From a checkpoint of a small autoregressive pixel model.
Model: 4.71M parameters, 16-pixel images, norm rmsnorm.
Training: normuon at rate 0.0075, 13100 steps.
Data: trained on photos of plants and fungi (iNaturalist), 90422 training examples.
Rows from block 3 of a small autoregressive pixel model, named by matrix and row number. Rows with one number belong to one neuron. Each number is 128 + 32 x the weight over its row's rms, rounded and kept within 0 to 255. All counts start at 0. Numbers have three digits each. After the name is the row's rms in percent of the matrix's.
Before each neuron's rows are labels from the 100 images, of 14976, where the neuron reaches its largest size: "strongest on" is what is common among them. Only what is clearly more common there than usual is listed. The data: photos of plants and fungi (iNaturalist). In brackets: how many of the 100.
# gate: MLP gate (model.blocks.3.mlp.gate.weight, 512x256), inputs 0-127
# fc1: MLP up (model.blocks.3.mlp.fc1.weight, 512x256), inputs 0-127
# fc2: MLP down (model.blocks.3.mlp.fc2.weight, 256x512, transposed), outputs 0-127

strongest on: order Lamiales (26)
gate.1 096:189141153097099110150111124126158091193156097176096066167074076154097159193152105135104143204157109148172106126127099144059094139162151127121114113157121088161157150146159086157116111124109123145167118112144147101139136137116110125156170074200125206122055143145094122075133152097088152166136127158102102142205074114116154091083093112112119161149138140143135108101125182104123147161121
fc1.1 092:134148106133149062107146142136172121157186128177082073215073154134119122178107126109129099172145110114166128138139070162088096109163110097159120146132162064122161091141104097146167151121104110136230112084151121176117176106071090138138146105152142150090026106137098117090113173153134120126149135129125109160220143133181144050128110116139156111152135032100112110183089173149072133165152
fc2.1 115:035105169123167134106128100105168159131136093141153125118161108107153121117115086137148171159133160128169073110131120167133130148114124110136081100142109079115131142056158066099166149090107129188064137171148085094139088111140126137096088143097089086174111077126098114089103072161078139116102103151126115131122099171124163126131069095072216104092110187166128105166189119184169140133162

strongest on: class Liliopsida (32)
gate.205 098:117174121222153124090127127109093152132190057203069168123085113059076147116086112110141066125109125155115090094152097122187169119098151164126138154169128137161106110167120137143150152132131137103066153114136101101159114116130026121166095105104132144186141168126086133098103071144144083135144102142146109092101116110160148124180177119145095077102163133157061106184188074171115100097145
fc1.205 103:094144102107124115161053106179113122099182091130099165092090092115122143089100140140110014131130113171123111108175128177113168126115068171096144115142190116102107183118055203142116138134067064120191141128079115112092099134130094081159131093140144110178115158136123118075143129088163116151150144129182095095171098146100112131153104125105158087058174092145109143170174075129146151095138
fc2.205 103:079148131160140158079105157129133166080106162128160087110153169112057165193074086149121159150146132112106129123144109143135121109147109092090152101145138066101156123124133100118103147183133182155127153202154120158092142129194109139159133122149119132126143134206151174147106103129158143086103205106171161161107141140123147114107106080106069185121102095114188152120077125064128103154160

strongest on: class Liliopsida (30)
gate.249 100:035097100109093164098155085090054120124147100142027106126145118106100099159135149131153183173153126115122107149163129153140200107122141190156159139136146128148204101112157105116122108142148179077081128126067079110147109081140119076102161094126145091134162136153136098108106065070077098102130176109168134115092094093064107144178147105139075106096134121159132081165087142176112074093097
fc1.249 100:085137142080099153140093095116158121086145172167144096107124105142115081133119043133101132163125116120059170106220075091125168117124151103101146155163073141085162145097093163178154117173124114105122122132083151127101163104131160108107094094144127164076155147135162132172125061128143133091103167071172094178139084144196120102184130092085092135115133141158127097133060152184102152115109
fc2.249 107:169143089130105091056122156147122123172143142118091119168107116141071143156121098140128058106098125143122134161083132105105138144116134060121118127167091085145173140168120167103068112140127082129101153120101122145097117167119137100078108148134077169120145209187138154118122129194182103162094086181161099102148174127182153147124136080092088118132143139118143136169084157131089114170131

strongest on: order Caryophyllales (33); family: Cactaceae (25)
gate.89 098:202122155119119108156125109129147111107147123121152157189122152125130143151111138117101094075069101103126105191087083108170124075172098175098091137129102132131088149200121084135156156141112155150156130136196068112075135096111128101134181090113117089139131138156180111128099135125138201154110108147116159133167150152121162112129167147137074086180144101092099127109123131144128095105183
fc1.89 097:092132109097104137074183135117096156213130119120109091150119134097125152118118122138168136152190171093113111082137170097198119195180128101148129131122182126140199113056183136120102099122129134144058154164117181080126116177134151217157143139169150131089086152125104159148142120111104079152148080107119085064144102158130132140137116140080174126112180148100149113126134153088142140126114
fc2.89 105:178128130146160135144165132150131110139119154137110187128069105116159170111095135121151187138111149149100106119101105066132128174103135089123073088077104058149096138088075108084109080101118123129126126059124098103123064205113111120141154140133116166134090079073144092172180138150116115104153152104096133135061099067150130132099183101168115121103140185178133138127141158068086117089100

strongest on: order Lamiales (25)
gate.36 099:111140106127087125091125153144170142149103147147100139146157112165081116165105155113111143083129138168106132130119121079108119081178098119146149168136148162182122101201113104111147088176123188120125227131164113084151100149148147109119146068144183161150138115189139126103123100064137070154148134150108167179158104189157102101128088127123104127149133108094111102134185160134174088098089
fc1.36 094:194184124159171152144126111122132116121166103114132171140109133122153117089138107102140130126163195107087165139138146121135106094169156140111183129157134075103134147065127150111155118107146151130151199142079180099131094149069094105123109136056082085113160100132136121127166201083089069118106108169144117161141110162096083069115157175141093087107094088156157157099133176123200133159151
fc2.36 109:164077135092131136158134167158134077173115084103097131143101088161071127079180097174124130091104109113085127169178115135127143143125082136119146126096137179121099133089117137203119112127091129133066075122058133118107139127079126095119144129098138178130124127181141067141134099164097138096201112126112073084146160061152189167090119134117077116132179123139140123173159109132083104120141

strongest on: order Asterales (27); family: Asteraceae (27)
gate.45 104:123071084078115134153129066109128089091130136137055148137154189171154159119150084125130130171157134141088060127126137110121124129125140145181107120131087154137072131172124139163133129162082061176104139118138134075140158063202104108154141074161136175134143118126118150144135111102069184080087138111068177160107088066147126111125105120143092111166163117151109126161131134097104127109119
fc1.45 103:142079175165103157125131144137146095181125149120108156182142185121120125146147144105103143173176166130115091117136127143146141126159150093150072142157158147150155166174077134156147084189145095153093146112136153139148099103167131163160090099105165095132142111190099133161142099151063163155098118079153186117100087131159115089131097136121137104212194140118139143115171114152195117051136
fc2.45 103:100137096146098170075105115151062176153152129123084127142134123135140123153091069125147096119153164033131144145144115105140157131181148203142113082085120110144085155158149135158186205102144234121138162153090134160061132103060098124075174067128101108073141092171114110121145145156130147090056123122125101065026128108154104155150147109151138115094145148142123171135128044125096130084106

strongest on: class Liliopsida (31); order Caryophyllales (26)
gate.504 099:123152148162161151098157111124184106135194090130115080125151124133124121113097178153216115079180124109141093123169078160142120071138127063145128152129143126164161167111124064091115121128110107123143112182142158149101144160108159123104149130140106155095183175098117134153090086120099144174187171080058104084092065129148092138106092114141087082156109139134151145076098126090112158097132
fc1.504 095:170150137180200090097143087149150148112136096097125178122154095130173068172176159119115147107179134111128107168132075068113129116171198197097125106095095065098129098135125093164136117149108144133146139111107145207115149113126138118144105133077130136161136091119091137193101093132075102101122118106101082123153095138146164110114133104192090117183113126165118076156092119121134183140089
fc2.504 105:063126129129165121144201128143100125142095145108144126130077175132074090125137151160133093151166116125097073130144142127140166169125124126153175150102131114162188129151151175138153161169105116127090098163110147190086092072113104147165114175113146112134183178120128172116111133094110104198121146128152113121096155099131121165112100101127197154135126111171070160053130043118126224125147

strongest on: order Asterales (27); family: Asteraceae (27)
gate.396 107:157170137121084184210148125125117158102171108126115126171136195134158139150133158075116096108180121101126091073059148136127134204101106096153094144117164102166142123054121162176063094146144088135111125178117140097142117119126170160109172107144071100138124134138148201091085145087078135112162133118134179107116129168121191087152134161078179114134165143126136143052146143124112109076100
fc1.396 108:107148126078060125170118112041117123159126112138118142098153114116084124094165117094071035159153126145129094136107087159122176164115155086076111158111154110169106103123105161110095094104139135191202141095168123147168155057200140159112117103123133072141112094134097098171136130042135144117091130127114126103126097144159094127158069156102144108122068150081111123158128159142101135160069
fc2.396 090:101182107173149160113121136092190081126116098124176126139112133117088065111178051126082096117122128124113154106160129142090111122116148093156150137101166112141148096136150092111147085122128130114192132143102148140032120164174135122134174094119095160168131111185161110139104159204087111173096105129143138104130132080129141134081122126127106191146100186103095159133079120068182122187060

strongest on: order Asterales (30); family: Asteraceae (30)
gate.408 097:117141132125135166108164064082186160154128154131072153133117132167170084126116156089111128158142113130155165176068203076141093087130180147135102108128132163093115154156135107102173150197129123164128088153124157150168118075147161178134137069095054117158136165156135177104117143147119169065117149119131129143125163043182180129134161098136118117154181160145113085105135141146116137107121
fc1.408 099:128112093163086134190112124109134099148081118050124129131073064128075137106094174110167109150151101167181096135124201125118058158131148172091052112149079112123072175144161117091144176150131116140171147101126160160161176110132082154073118077132111105073146162117152190164147160169116173197148111136121144167142086079104071129124154118071123090145161125165091113126103125139072089119072
fc2.408 103:088139127173116166107106159117091143134095146082186117140117155128106104126160071125166088146165124069129137135092087125194148190097133120133108136097118147125150109090132125135120157083125134122112130084095166137166150110115181114109111159142119163176125148124102185135118140115129152123171110093161155127139113153130120149142093220141116106114176133183086111157170135170142129168040

strongest on: order Asterales (33); family: Asteraceae (33)
gate.10 099:075124113083124093126135096109143105162083145151153147164153152166153059151111107141120136063178154134146145106090110071167147106095069155090084088082129078126156110154130118112084152153117116187109117132112122138164107157116131109176115127118126114109113142082130101065057116118053149082147146059172137198139110190150120137142187180134123121066153149049065137155147163124153124139166
fc1.10 095:180141148059112161208097081091098125163060099144119161136097095135173112148114143097181144110107127087142117156127076157103149083128107090104159120172124135110178115132142131175151123127103091127102087141112216127073126098158150159099121113135111102163147102088192135169106093149095098069114127200131152124091142130144133137110122094156168113148047122157119107106137109177112124171129
fc2.10 095:111137098086101072133197036156175071143096149151114117098170156113119143086074119096074140080114121111127147138119081134132079145078186163160119122128135158165122127120139073097158087064141152186116170116159097128095139056153152168148131088081132145150124063139099115068149118113127149172144140179189143141133113119103168085133099150112121105114094188131031081202158100146180124180103

strongest on: class Liliopsida (26)
gate.28 110:146090138069106092110129141118148082159086091178189160095154094107120092136139180149185133179197083153083120141111127095145152096148068119167131097114115129087074109061132151093128126126133147137099052090126161153187128142110121101144101126126160154121075150122096170077093110116129081088115135173133093077166089133155120167122073133156162088182137136109125157130081159117105167133150
fc1.28 101:134131095166128102148121108168151182120112080136091084126135152154142075179139144130162123153168141155158115130148125119105101143159136190076191137089132141105141129135156083122068155122135180117125117170148118114165144109129131125123135092134136107091102097170084155113066065141116145155091106093172118116199098107170098087131118107120069089076180125139146146112085147147121118218100
fc2.28 094:103147124097111185125106094144129142083156159140130098113137091190112168125137083124130200130206118071121142160104177152140165111087114067079167135094126154085111104116174201164137140111112158142117114132181158077120100073122093113126198131184166108137177085104158136120160126141084113146161138154089129114134165087151144081109043147067200108128128154103086133136121168115073181194119

strongest on: order Caryophyllales (30); family: Cactaceae (29); class: Liliopsida (25)
gate.374 099:084161126149121150116122053164136095121181121169139183143125122158089140153083132077156147085156147094099125149159056161135114088135134053110096116099145149011177078146141176160182135117107145089111110068162115142134117186198085120147158117139193147109126170158110089107169097165103121093132069133174120040093136134085089133147116074158121145128158139156166066083121085118144080074091
fc1.374 097:163124057089156164137166157119093175155121099136155080138158087130150131086100117104066146133132118212112172089088190084119116114060134098108187110196136116206099136114141149106147113167165126126119166134129170128180143085118098143090099112141085102118079138069105158165103158193188137093124171137048104161104100132107091140111114099126088146137098104162116122105085192154154102176088
fc2.374 105:112164123128114154041158063150191081123225177138091102118100101151108150086132079182115098165131114152133148210081158140115147120147115120166137215169138144134143096099122115124106124146144106098154137107080136113143119204137140078097111090092098164141152060135152130084076062138105117150189102081094138131146149145086124164185172161117159174114131175106104097136138160075100089168130

strongest on: order Asparagales (45); family: Asparagaceae (45); text has "yucca" (38)
gate.468 106:100099159117118122164125136153129159102155117175099103107091167149125111137144196135084137100146106118093137135132139140096134124119126117113104094065110096156145139074115114120142164103177130083144097186130161074129119116156133158192150147118106070120111121180191150150123112076109137148150173149152127202175101077113154170095158138176145118056048101155069089163163085156141151109178
fc1.468 108:100094150165100102123089139141133184144101089102111139065088135135072137123146039130160139132132143083118159093110092112179149143151140103096118081125178148114135148151158177183150217121124098134118120137140144188084105175155154147160110158074145106125124141143110084076117150132148169110162120112099110153124141089166094128150143086082134108041167119081123137133144068119128163124150
fc2.468 110:143150172161143122141143104107113155148134126191132105118125146108109156161131166150089114117132118188073118093146127179151117112158103121103110107208118116115148155096160128147118136171120180125127103129111118092167157081155166137133140140135200112141118176185126113115123077124133178165133133122151110157112127201118115130128182138140120182111158131116109142087085138065113187095090

strongest on: order Asterales (28); family: Asteraceae (28)
gate.117 092:062096082125074134146121160120066132188136087094169128133154219172162134128181121110200086159146167109115196119163111161103089132062132168133126164153145141124118181128153210165141141107145131111161056103159151123137129134160138160112089147152091150180124125160092154115154071090095149081131145087074115159136088136133094083093153121128130117138107211119112125135106169111171076127167
fc1.117 094:138105131105084078159148098200168083171127158176090170117104072128201119165090105103151190110123111134078069150094139129090144102178136119206133097093092102069179115079144144093116189131138126114102124110101127117121099123078086164132048094130137149115162148096109124179107103113149112093123112109104133121093172139173146078088093168037086074071119084093115106097044171155144132108121
fc2.117 104:098088094111142167158153172134135157119171139123156105137100109127117076088166128141107170161100119130149085160131100117113133149150072076158163158147183104117114054102114094097104119127104163107096156080108184079126137158122099110144165167045139119124109104131082157083127171113145160103150153144146153127132125145101158080157150097162080067058143181131227144117082155112138114170186

strongest on: class Liliopsida (26)
gate.218 100:114124102092107147148181133111053114113134176143141093105160090188108033108123116162143152121107143160130112166170113168152072153102160128132106090111129097122129115146106114103134143140101092104059163134163163170090180131084082128102130140107147144119164184165140126077119152037139089111152117112138129105137114096120095188179120105123099189091135096168203103149125096129122147094075
fc1.218 099:116062113152166129122132112124133179077125147137088145076067111091089076095147155175115133088145091147194186129161156133115130097151111130085196152156137182151096103169099117125099134034075156132131116148106116169149135087106144123164114169119091111110104099090132138096102163111103068132066089066199066113111101083122129147102148123154127154166128149118111159148064154134114111117117
fc2.218 101:101126154111114125155143092125119096157077160164132090135174094113146110096135148133112124179091164088126197130141130168152133147157116155138092142094116122157162109121079123134136119092105141118097114115198163092117135145129192155158119113113118123132149178123104160126114199099148069124143137128078148103091191066178059054081118099097075168126143096125111194109083105168152174140162

strongest on: class: Liliopsida (28); order Asparagales (25); family: Asparagaceae (25)
gate.341 100:180144144157127142102149168094139131157108138109151157175179098178152120172138111108149171094092074128123132160135070119118086114169068097117066175147143130177078093101128118120115127079106182099119112128114096117122235132098117131109107163131115091112151087153139134073125155088126117103146172109136185081134176129155114158142128117228083195136081078191123097138136070147099091120130
fc1.341 102:156133103164139110134120175101129096135132089146124150082132116115120156113086161150114076103169176106144138100130163185078176115132197077125179079105128141110180129155089124073174135197124085159128152093166156100103101147186179124155154112078134175122110152083130117207169140132155092119138095171120094122069122107156092089111164110131191078125145169049108178114128190092156173103142
fc2.341 094:200161113160151090148110124128141112132166146111144157121107156200136139148102064125176069188192112109176136139155105102063072167080130166137155146175104137085096111104186161114145101140118125111121113152127118095160127123202199128097142082077159159121106171114064128208117104139117206107112060128115121172119062169157156130116164164125151105071142124097160104149146100096162140113118

strongest on: order Asterales (32)
gate.478 098:136111106082152129159153130124166130150061121162138163143178159134096132129170129136082164136167109189139131094078099163144130100147098150147103137125167144171129121148094111116154083091107117120082140084139119109080121155105115140219162139124135138154141138178121163178116119124154110110158121135106159171137131143140112134071133120108059132164159137115152105160137180122157158125193
fc1.478 096:101102081178086135138174140126180157169113197143124137185077134160130116179085152125098175104137107116139131112096144172163129079138157129127098087075108154195147178136142118191128154115159180103154143185122163095154055043141118126161071113137186101088164152157190157147068184097110106109122121098100182157082187094206151084144162125171125133163130106171137158145117145139141120112122
fc2.478 101:089113125158135093103162132077181131166122183108162167096112094135159138144098168117087108108152140131080152104099106124161083155177115172153128167141157152158150124142060115112110111190117132136124106123093148171174114152140072082155131168087149131114084112128139152039106134130132128161145222152086123183083144174100155125111142085178186106093123106161118135140098130117190074151124

strongest on: order Asterales (27); family: Asteraceae (27)
gate.270 099:037169122113123151120125210126120141169140105143120186104084198174033099153142200089126117179092101093127186113071143130114098125105068155158143103179128121138133095109173165171165146152101091145163111080080116116157071175141080134108141138104097162125101089081111124159142156130159143156143053129149133214121167128128155149174182087162125097143119111119075114098105119151148131141114
fc1.270 100:140132154135139141119149097134123142074128088148135138123141074156194225164139095122174140152166054100125163135144110150146098135105106124066117179089133123154141087094099142107160150099125106109157177182174067116117122092056139124143076147098216120178165126129121133089073147131126121125182168057124087074106142150091132123141085125163097142128126094116127155131128047091153110154122
fc2.270 111:094108118074170096163137035122139140205123121207130170104056136104204142124116137196127104139119064164146077157139150049070153103127101111122195113173171167148099107117154110152097105125180119171177095171176139098117147160120100162165148116122152113112070177124123103086087157150137173161118108081132110157145135159108129135179151174129127097128102105108188060131126087141103165147165