A small autoregressive pixel model, trained from scratch: width 256, activation geglu.
Rows from block 2 of a small autoregressive pixel model, named by matrix and row number. Rows with one number belong to one neuron. Each number is 50 + 12 x the weight over its row's rms, rounded and kept within 0 to 99. All counts start at 0.
After each neuron's rows are labels from the 100 images, of 14976, where the neuron reaches its largest size: "strongest on" is what is common among them. Only what is clearly more common there than usual is listed. The data: photos of plants and fungi (iNaturalist).
# gate: MLP gate (model.blocks.2.mlp.gate.weight, 512x256), inputs 86-171
# fc1: MLP up (model.blocks.2.mlp.fc1.weight, 512x256), inputs 86-171
# fc2: MLP down (model.blocks.2.mlp.fc2.weight, 256x512, transposed), outputs 86-171

gate.501:60 49 56 58 50 46 64 57 60 54 46 34 67 33 53 61 48 46 57 37 54 37 34 55 49 39 62 58 61 66 49 60 68 40 52 38 69 45 56 59 51 55 54 61 34 60 42 55 74 62 34 49 46 49 63 49 46 50 64 57 40 63 47 75 41 59 48 54 69 45 51 68 52 74 46 47 39 58 15 40 61 30 66 37 81 56
fc1.501:56 61 19 55 40 44 58 61 60 72 44 55 55 31 57 64 69 45 75 45 54 20 44 58 52 43 59 51 75 72 43 53 58 42 43 54 62 65 36 66 31 53 57 33 51 58 34 65 52 37 39 24 35 44 49 52 26 52 53 45 60 67 51 73 53 59 42 45 67 41 50 60 62 51 48 42 50 48 32 38 61 31 53 49 67 44
fc2.501:63 77 43 24 55 59 42 59 14 66 33 57 42 67 67 33 40 40 61 39 45 36 34 48 30 60 82 39 48 49 81 47 68 54 54 67 55 29 31 57 43 29 67 52 70 76 70 56 63 58 44 37 52 45 56 41 56 45 53 37 41 60 68 40 37 42 61 42 48 59 44 52 48 49 46 50 46 33 56 43 46 33 65 45 48 59
strongest on: order Lamiales

gate.314:44 72 61 73 57 70 47 36 43 69 50 42 54 49 76 53 49 52 42 54 54 53 62 53 37 49 32 52 37 46 53 54 60 55 50 39 48 50 66 35 46 42 50 43 49 63 50 56 29 71 41 51 41 35 78 30 46 35 53 53 66 71 47 42 53 66 42 44 63 60 60 40 50 64 51 34 48 51 40 67 52 64 58 45 57 64
fc1.314:56 54 35 40 46 42 40 53 49 47 39 48 45 57 44 46 59 51 52 29 24 26 63 46 50 48 60 47 59 49 45 50 61 43 49 29 57 57 48 68 38 52 57 53 44 56 57 42 68 50 57 32 70 44 21 55 32 53 47 39 46 32 29 54 33 38 60 64 39 36 47 63 43 61 59 49 51 53 45 34 50 73 39 43 33 52
fc2.314:25 30 39 42 67 68 55 39 62 72 37 52 55 50 58 42 41 41 51 38 59 57 61 72 40 36 55 25 61 50 47 46 45 50 35 60 55 62 39 39 59 58 47 42 61 40 46 50 53 42 47 41 52 58 19 67 42 51 57 40 50 49 48 53 37 60 47 41 38 34 81 63 69 30 50 37 30 64 49 58 48 46 45 51 33 24
strongest on: order Asterales; family: Asteraceae

gate.7:58 55 56 52 42 49 41 44 62 40 55 35 76 52 41 43 47 65 61 28 39 58 57 60 43 32 31 51 49 57 33 64 47 42 55 59 33 32 60 54 45 62 53 58 66 56 69 32 51 43 55 60 49 56 26 49 46 30 48 56 36 38 57 54 55 82 21 61 52 51 75 59 69 66 60 66 47 49 59 67 68 43 54 55 47 38
fc1.7:34 56 41 67 47 52 65 40 58 64 54 64 62 47 41 46 64 54 58 69 30 49 53 62 61 52 70 70 50 47 45 38 47 68 46 26 47 56 39 31 54 33 24 31 46 52 47 53 22 40 62 53 48 42 56 68 85 54 55 21 55 39 62 59 32 39 50 35 32 54 38 62 48 29 40 43 50 63 41 31 34 37 54 56 41 40
fc2.7:56 54 47 55 46 77 40 44 54 46 47 44 55 43 45 41 74 74 52 45 59 41 35 57 54 60 47 56 66 58 45 47 41 59 49 38 68 56 55 47 46 46 45 66 27 60 53 61 52 63 52 61 61 57 49 80 28 42 55 45 66 35 43 47 57 90 38 63 24 39 58 41 22 38 69 62 61 42 49 37 59 43 44 58 65 57
strongest on: class Liliopsida

gate.70:43 44 52 68 33 47 58 43 44 75 45 57 49 40 43 61 64 65 40 34 78 45 61 40 50 34 41 46 57 41 37 58 36 38 50 77 49 44 59 43 41 29 43 47 66 58 44 56 65 72 51 46 50 41 54 43 47 45 43 66 63 51 40 58 56 58 46 73 52 56 73 41 70 52 37 33 63 38 54 64 27 57 56 47 50 56
fc1.70:30 58 53 59 31 57 41 47 68 60 23 47 47 35 52 63 65 61 48 23 61 48 44 44 78 47 53 67 65 38 46 47 45 34 48 73 38 50 54 46 39 26 22 70 60 45 51 57 62 48 41 47 63 62 49 52 45 51 47 50 49 42 48 72 64 56 35 72 53 45 68 41 43 55 42 41 56 72 57 56 57 69 61 42 51 78
fc2.70:40 40 52 71 48 77 33 64 47 50 51 44 50 77 50 44 55 52 69 47 49 33 64 52 49 33 56 42 52 51 53 54 45 41 40 49 39 61 38 46 62 48 58 41 46 56 54 64 52 70 40 58 30 64 55 35 38 69 65 60 46 47 64 53 36 57 55 75 42 25 55 47 49 47 57 54 43 71 58 25 41 55 41 37 39 47
strongest on: class Liliopsida

gate.488:62 44 38 29 62 57 53 46 48 44 38 55 34 46 58 66 46 41 54 58 49 56 27 54 34 71 54 68 37 63 39 26 35 17 43 47 63 47 35 44 38 60 41 78 42 41 49 52 61 42 55 53 43 59 55 34 40 59 59 74 25 54 29 40 44 43 59 55 56 61 34 54 52 55 55 73 82 44 70 56 46 38 33 53 37 50
fc1.488:36 61 57 44 54 37 61 58 19 57 59 43 42 41 44 32 43 62 50 54 22 53 49 39 49 44 56 42 80 45 34 37 58 44 37 50 56 45 52 52 59 51 61 52 54 70 38 70 56 58 60 53 26 45 45 27 38 37 37 68 35 41 19 45 58 33 49 44 75 53 58 51 58 59 46 53 41 56 61 41 41 30 75 52 32 50
fc2.488:44 59 53 27 59 51 45 33 51 45 68 65 56 62 42 40 63 46 75 63 46 53 41 41 30 63 48 39 37 56 44 63 70 41 57 40 54 57 57 43 44 25 31 55 64 51 44 61 65 39 74 52 72 40 59 31 40 33 62 47 51 53 51 39 45 57 25 64 53 30 58 52 50 58 46 40 46 63 44 46 34 71 69 62 68 61
strongest on: order Lamiales

gate.405:40 52 59 38 65 53 28 52 45 57 48 33 43 55 29 69 65 35 43 43 54 71 51 52 34 67 50 68 28 45 56 72 54 52 73 55 22 51 44 47 67 36 63 63 33 33 39 47 56 54 51 66 40 47 49 30 58 61 58 61 49 61 46 42 64 75 29 48 54 63 44 55 37 40 44 49 39 58 49 66 51 44 38 34 44 67
fc1.405:57 60 39 37 51 54 63 54 47 32 62 53 68 57 61 55 42 34 52 46 57 28 51 52 53 59 36 67 61 67 54 79 39 62 42 51 59 52 48 49 57 49 38 70 56 62 57 56 45 48 49 31 60 51 44 60 50 34 29 54 56 40 57 56 53 41 42 64 62 52 63 34 54 45 70 57 49 27 61 32 18 59 39 63 62 49
fc2.405:48 29 45 56 45 52 46 44 25 52 52 29 64 38 25 27 62 39 43 56 65 42 71 69 48 52 44 57 68 49 60 46 37 45 65 26 33 30 62 32 37 57 22 45 36 60 55 47 44 45 51 46 35 27 50 32 32 44 64 64 48 57 44 43 39 61 67 45 30 64 58 52 61 48 50 52 55 33 68 60 54 68 57 46 52 45
strongest on: class Liliopsida

gate.194:53 44 44 59 78 56 56 71 53 53 65 46 52 44 31 80 70 54 60 24 47 26 67 62 57 35 65 58 54 54 59 45 41 36 33 63 57 46 57 47 58 44 26 41 78 43 59 65 48 77 47 66 48 44 52 58 50 43 55 76 61 60 35 70 45 34 37 54 44 59 56 53 58 52 48 41 73 54 52 23 36 48 49 42 55 50
fc1.194:49 42 45 56 70 46 73 67 53 45 56 33 71 55 48 43 73 60 60 56 54 32 50 50 64 46 56 59 65 48 57 38 59 40 47 50 55 45 64 33 59 52 29 53 58 54 49 45 73 65 44 52 51 54 52 52 42 56 38 63 59 42 64 35 53 63 45 61 61 64 67 47 66 37 38 45 56 63 49 41 34 62 59 66 64 37
fc2.194:57 53 57 73 41 55 41 51 42 42 53 63 45 47 47 36 50 59 46 62 57 44 63 56 42 57 62 82 49 43 47 42 57 54 55 50 50 53 44 34 33 34 35 67 46 56 72 44 53 54 54 50 48 44 67 49 55 47 68 53 62 41 62 51 52 29 29 40 37 54 47 68 48 53 48 63 42 60 29 56 68 07 60 43 41 49
strongest on: order Asterales; family: Asteraceae

gate.321:38 36 46 47 67 61 55 73 69 52 65 41 43 46 49 29 57 52 32 72 71 39 63 32 49 26 56 39 59 67 30 50 48 35 42 51 72 41 41 38 40 61 39 51 52 59 52 43 58 50 46 52 41 31 50 56 33 45 48 26 63 54 35 56 52 30 45 68 51 53 45 51 50 66 59 59 40 61 71 45 36 65 49 57 28 21
fc1.321:65 52 55 43 68 46 43 39 32 42 20 69 43 48 51 60 46 58 34 53 81 57 59 57 65 35 60 43 66 24 36 58 41 67 47 34 54 47 56 48 45 36 41 35 51 56 37 48 33 48 45 52 47 16 49 40 53 34 49 60 53 58 33 48 68 58 45 36 62 73 62 47 54 43 60 58 54 46 66 54 55 42 44 66 47 70
fc2.321:45 57 52 53 27 58 52 42 38 33 48 41 58 51 61 48 60 24 50 53 43 53 42 42 37 56 54 51 28 58 45 53 20 43 47 37 47 24 59 59 47 47 71 45 55 50 88 65 48 52 62 39 58 43 47 46 64 22 70 47 54 39 61 45 45 41 54 59 55 45 36 58 52 43 52 61 54 52 58 23 48 67 43 51 31 48
strongest on: order Asterales; family: Asteraceae

gate.124:45 49 59 63 63 60 58 28 51 34 49 33 58 40 54 38 42 57 34 37 62 56 37 46 64 43 64 50 72 58 59 54 56 49 52 53 35 48 70 72 40 43 43 65 57 55 35 37 57 57 38 76 66 64 47 47 54 41 52 72 51 58 50 30 70 44 45 66 36 27 56 35 47 29 53 44 41 55 66 41 41 39 65 36 50 47
fc1.124:32 36 49 38 44 43 56 52 43 64 55 47 37 40 59 63 49 49 59 58 41 57 59 58 49 58 38 78 55 51 36 47 44 75 46 39 63 48 52 49 39 48 46 44 54 61 54 68 50 76 53 34 45 63 47 41 67 35 33 41 42 47 36 65 41 68 45 52 63 43 61 47 51 59 53 52 65 39 62 51 53 59 58 49 52 28
fc2.124:70 56 68 35 53 45 57 44 52 47 37 46 52 51 25 50 38 52 39 68 60 45 54 54 51 43 41 45 35 52 50 34 71 56 69 84 51 68 61 45 77 53 50 62 83 42 68 39 52 55 38 55 43 50 39 65 45 41 75 58 43 47 32 63 36 62 70 75 46 58 39 56 29 39 43 41 45 55 70 26 59 47 32 45 38 26
strongest on: order Lamiales

gate.432:34 61 47 54 41 35 47 58 44 52 40 44 66 37 54 68 57 38 59 48 50 39 58 69 61 62 73 77 52 57 31 57 44 50 60 54 46 45 65 07 56 58 60 49 47 40 43 60 33 41 29 55 40 43 49 59 51 58 46 52 60 50 52 45 59 63 54 60 51 43 58 40 43 57 63 63 59 50 55 38 65 49 46 69 46 89
fc1.432:47 53 42 55 46 34 56 62 84 37 42 23 43 47 53 69 45 72 64 65 29 41 38 52 60 59 73 57 35 54 45 66 41 63 53 53 33 37 64 28 65 28 54 55 41 44 43 40 45 53 26 71 45 52 52 36 52 56 39 73 49 69 46 57 47 51 35 39 48 64 66 32 49 56 45 52 24 47 37 39 63 62 47 56 43 63
fc2.432:52 64 38 64 66 44 49 35 57 34 58 52 53 59 52 51 50 50 62 42 44 20 37 45 65 64 66 67 16 48 68 53 51 49 44 44 50 45 39 36 32 29 30 55 44 60 63 46 56 66 60 59 67 59 75 43 50 63 61 31 29 51 55 84 52 31 49 46 52 67 52 51 43 24 52 62 44 46 58 52 43 43 55 75 49 58
strongest on: class Liliopsida

gate.53:43 41 51 32 51 55 56 39 62 36 71 60 41 70 36 55 64 54 62 49 56 35 58 66 71 50 54 46 54 59 74 50 78 39 26 30 53 43 61 31 46 40 67 45 36 59 33 58 43 57 46 59 38 52 30 57 48 73 81 62 56 55 36 41 43 43 65 54 52 44 73 28 40 45 46 45 30 60 56 49 40 54 34 61 63 44
fc1.53:57 58 34 46 78 50 74 60 34 54 36 34 43 38 59 47 43 47 60 43 54 61 47 37 31 53 47 61 49 54 54 69 53 42 66 79 54 61 46 52 36 62 37 62 40 29 53 47 45 73 40 46 50 66 68 61 45 44 37 60 48 58 22 52 46 53 41 42 52 48 32 68 63 36 72 46 54 60 58 47 39 52 58 33 55 69
fc2.53:55 45 40 52 38 44 41 62 41 68 55 33 60 67 53 40 42 36 53 46 31 49 58 38 68 51 45 57 51 57 29 58 47 33 44 52 49 46 47 38 51 44 75 48 54 47 66 64 45 61 57 53 46 56 28 72 57 59 42 51 37 44 55 27 50 40 75 53 63 65 49 66 53 76 53 56 60 66 26 51 48 27 47 23 42 57
strongest on: order Lamiales

gate.253:46 46 48 39 36 27 43 48 56 46 66 55 52 68 60 39 40 53 37 55 35 30 54 68 58 47 68 61 57 40 42 60 45 54 46 48 25 66 31 47 48 45 73 57 72 41 61 59 44 63 48 52 42 61 43 79 31 49 43 58 42 49 56 28 51 70 50 30 34 64 54 32 58 41 35 63 60 52 46 41 49 18 34 48 63 48
fc1.253:39 33 61 44 38 58 67 40 50 44 46 34 49 34 59 41 83 45 71 64 56 39 49 53 63 42 53 59 31 60 48 45 72 76 28 23 58 28 50 39 49 54 72 36 46 43 54 48 41 71 69 40 60 38 40 46 53 38 65 57 47 44 44 73 59 68 57 58 39 46 52 49 60 59 39 49 58 54 46 46 37 59 53 61 38 59
fc2.253:52 43 47 71 51 40 54 40 39 37 50 46 78 46 59 44 39 59 40 65 50 42 43 65 63 65 53 52 56 63 43 49 62 45 25 56 56 49 45 31 76 74 40 27 23 40 46 49 55 54 41 53 42 50 50 81 53 69 34 40 48 68 28 41 69 49 60 42 76 36 38 54 30 64 37 36 26 46 49 45 67 52 62 53 69 62
strongest on: class Liliopsida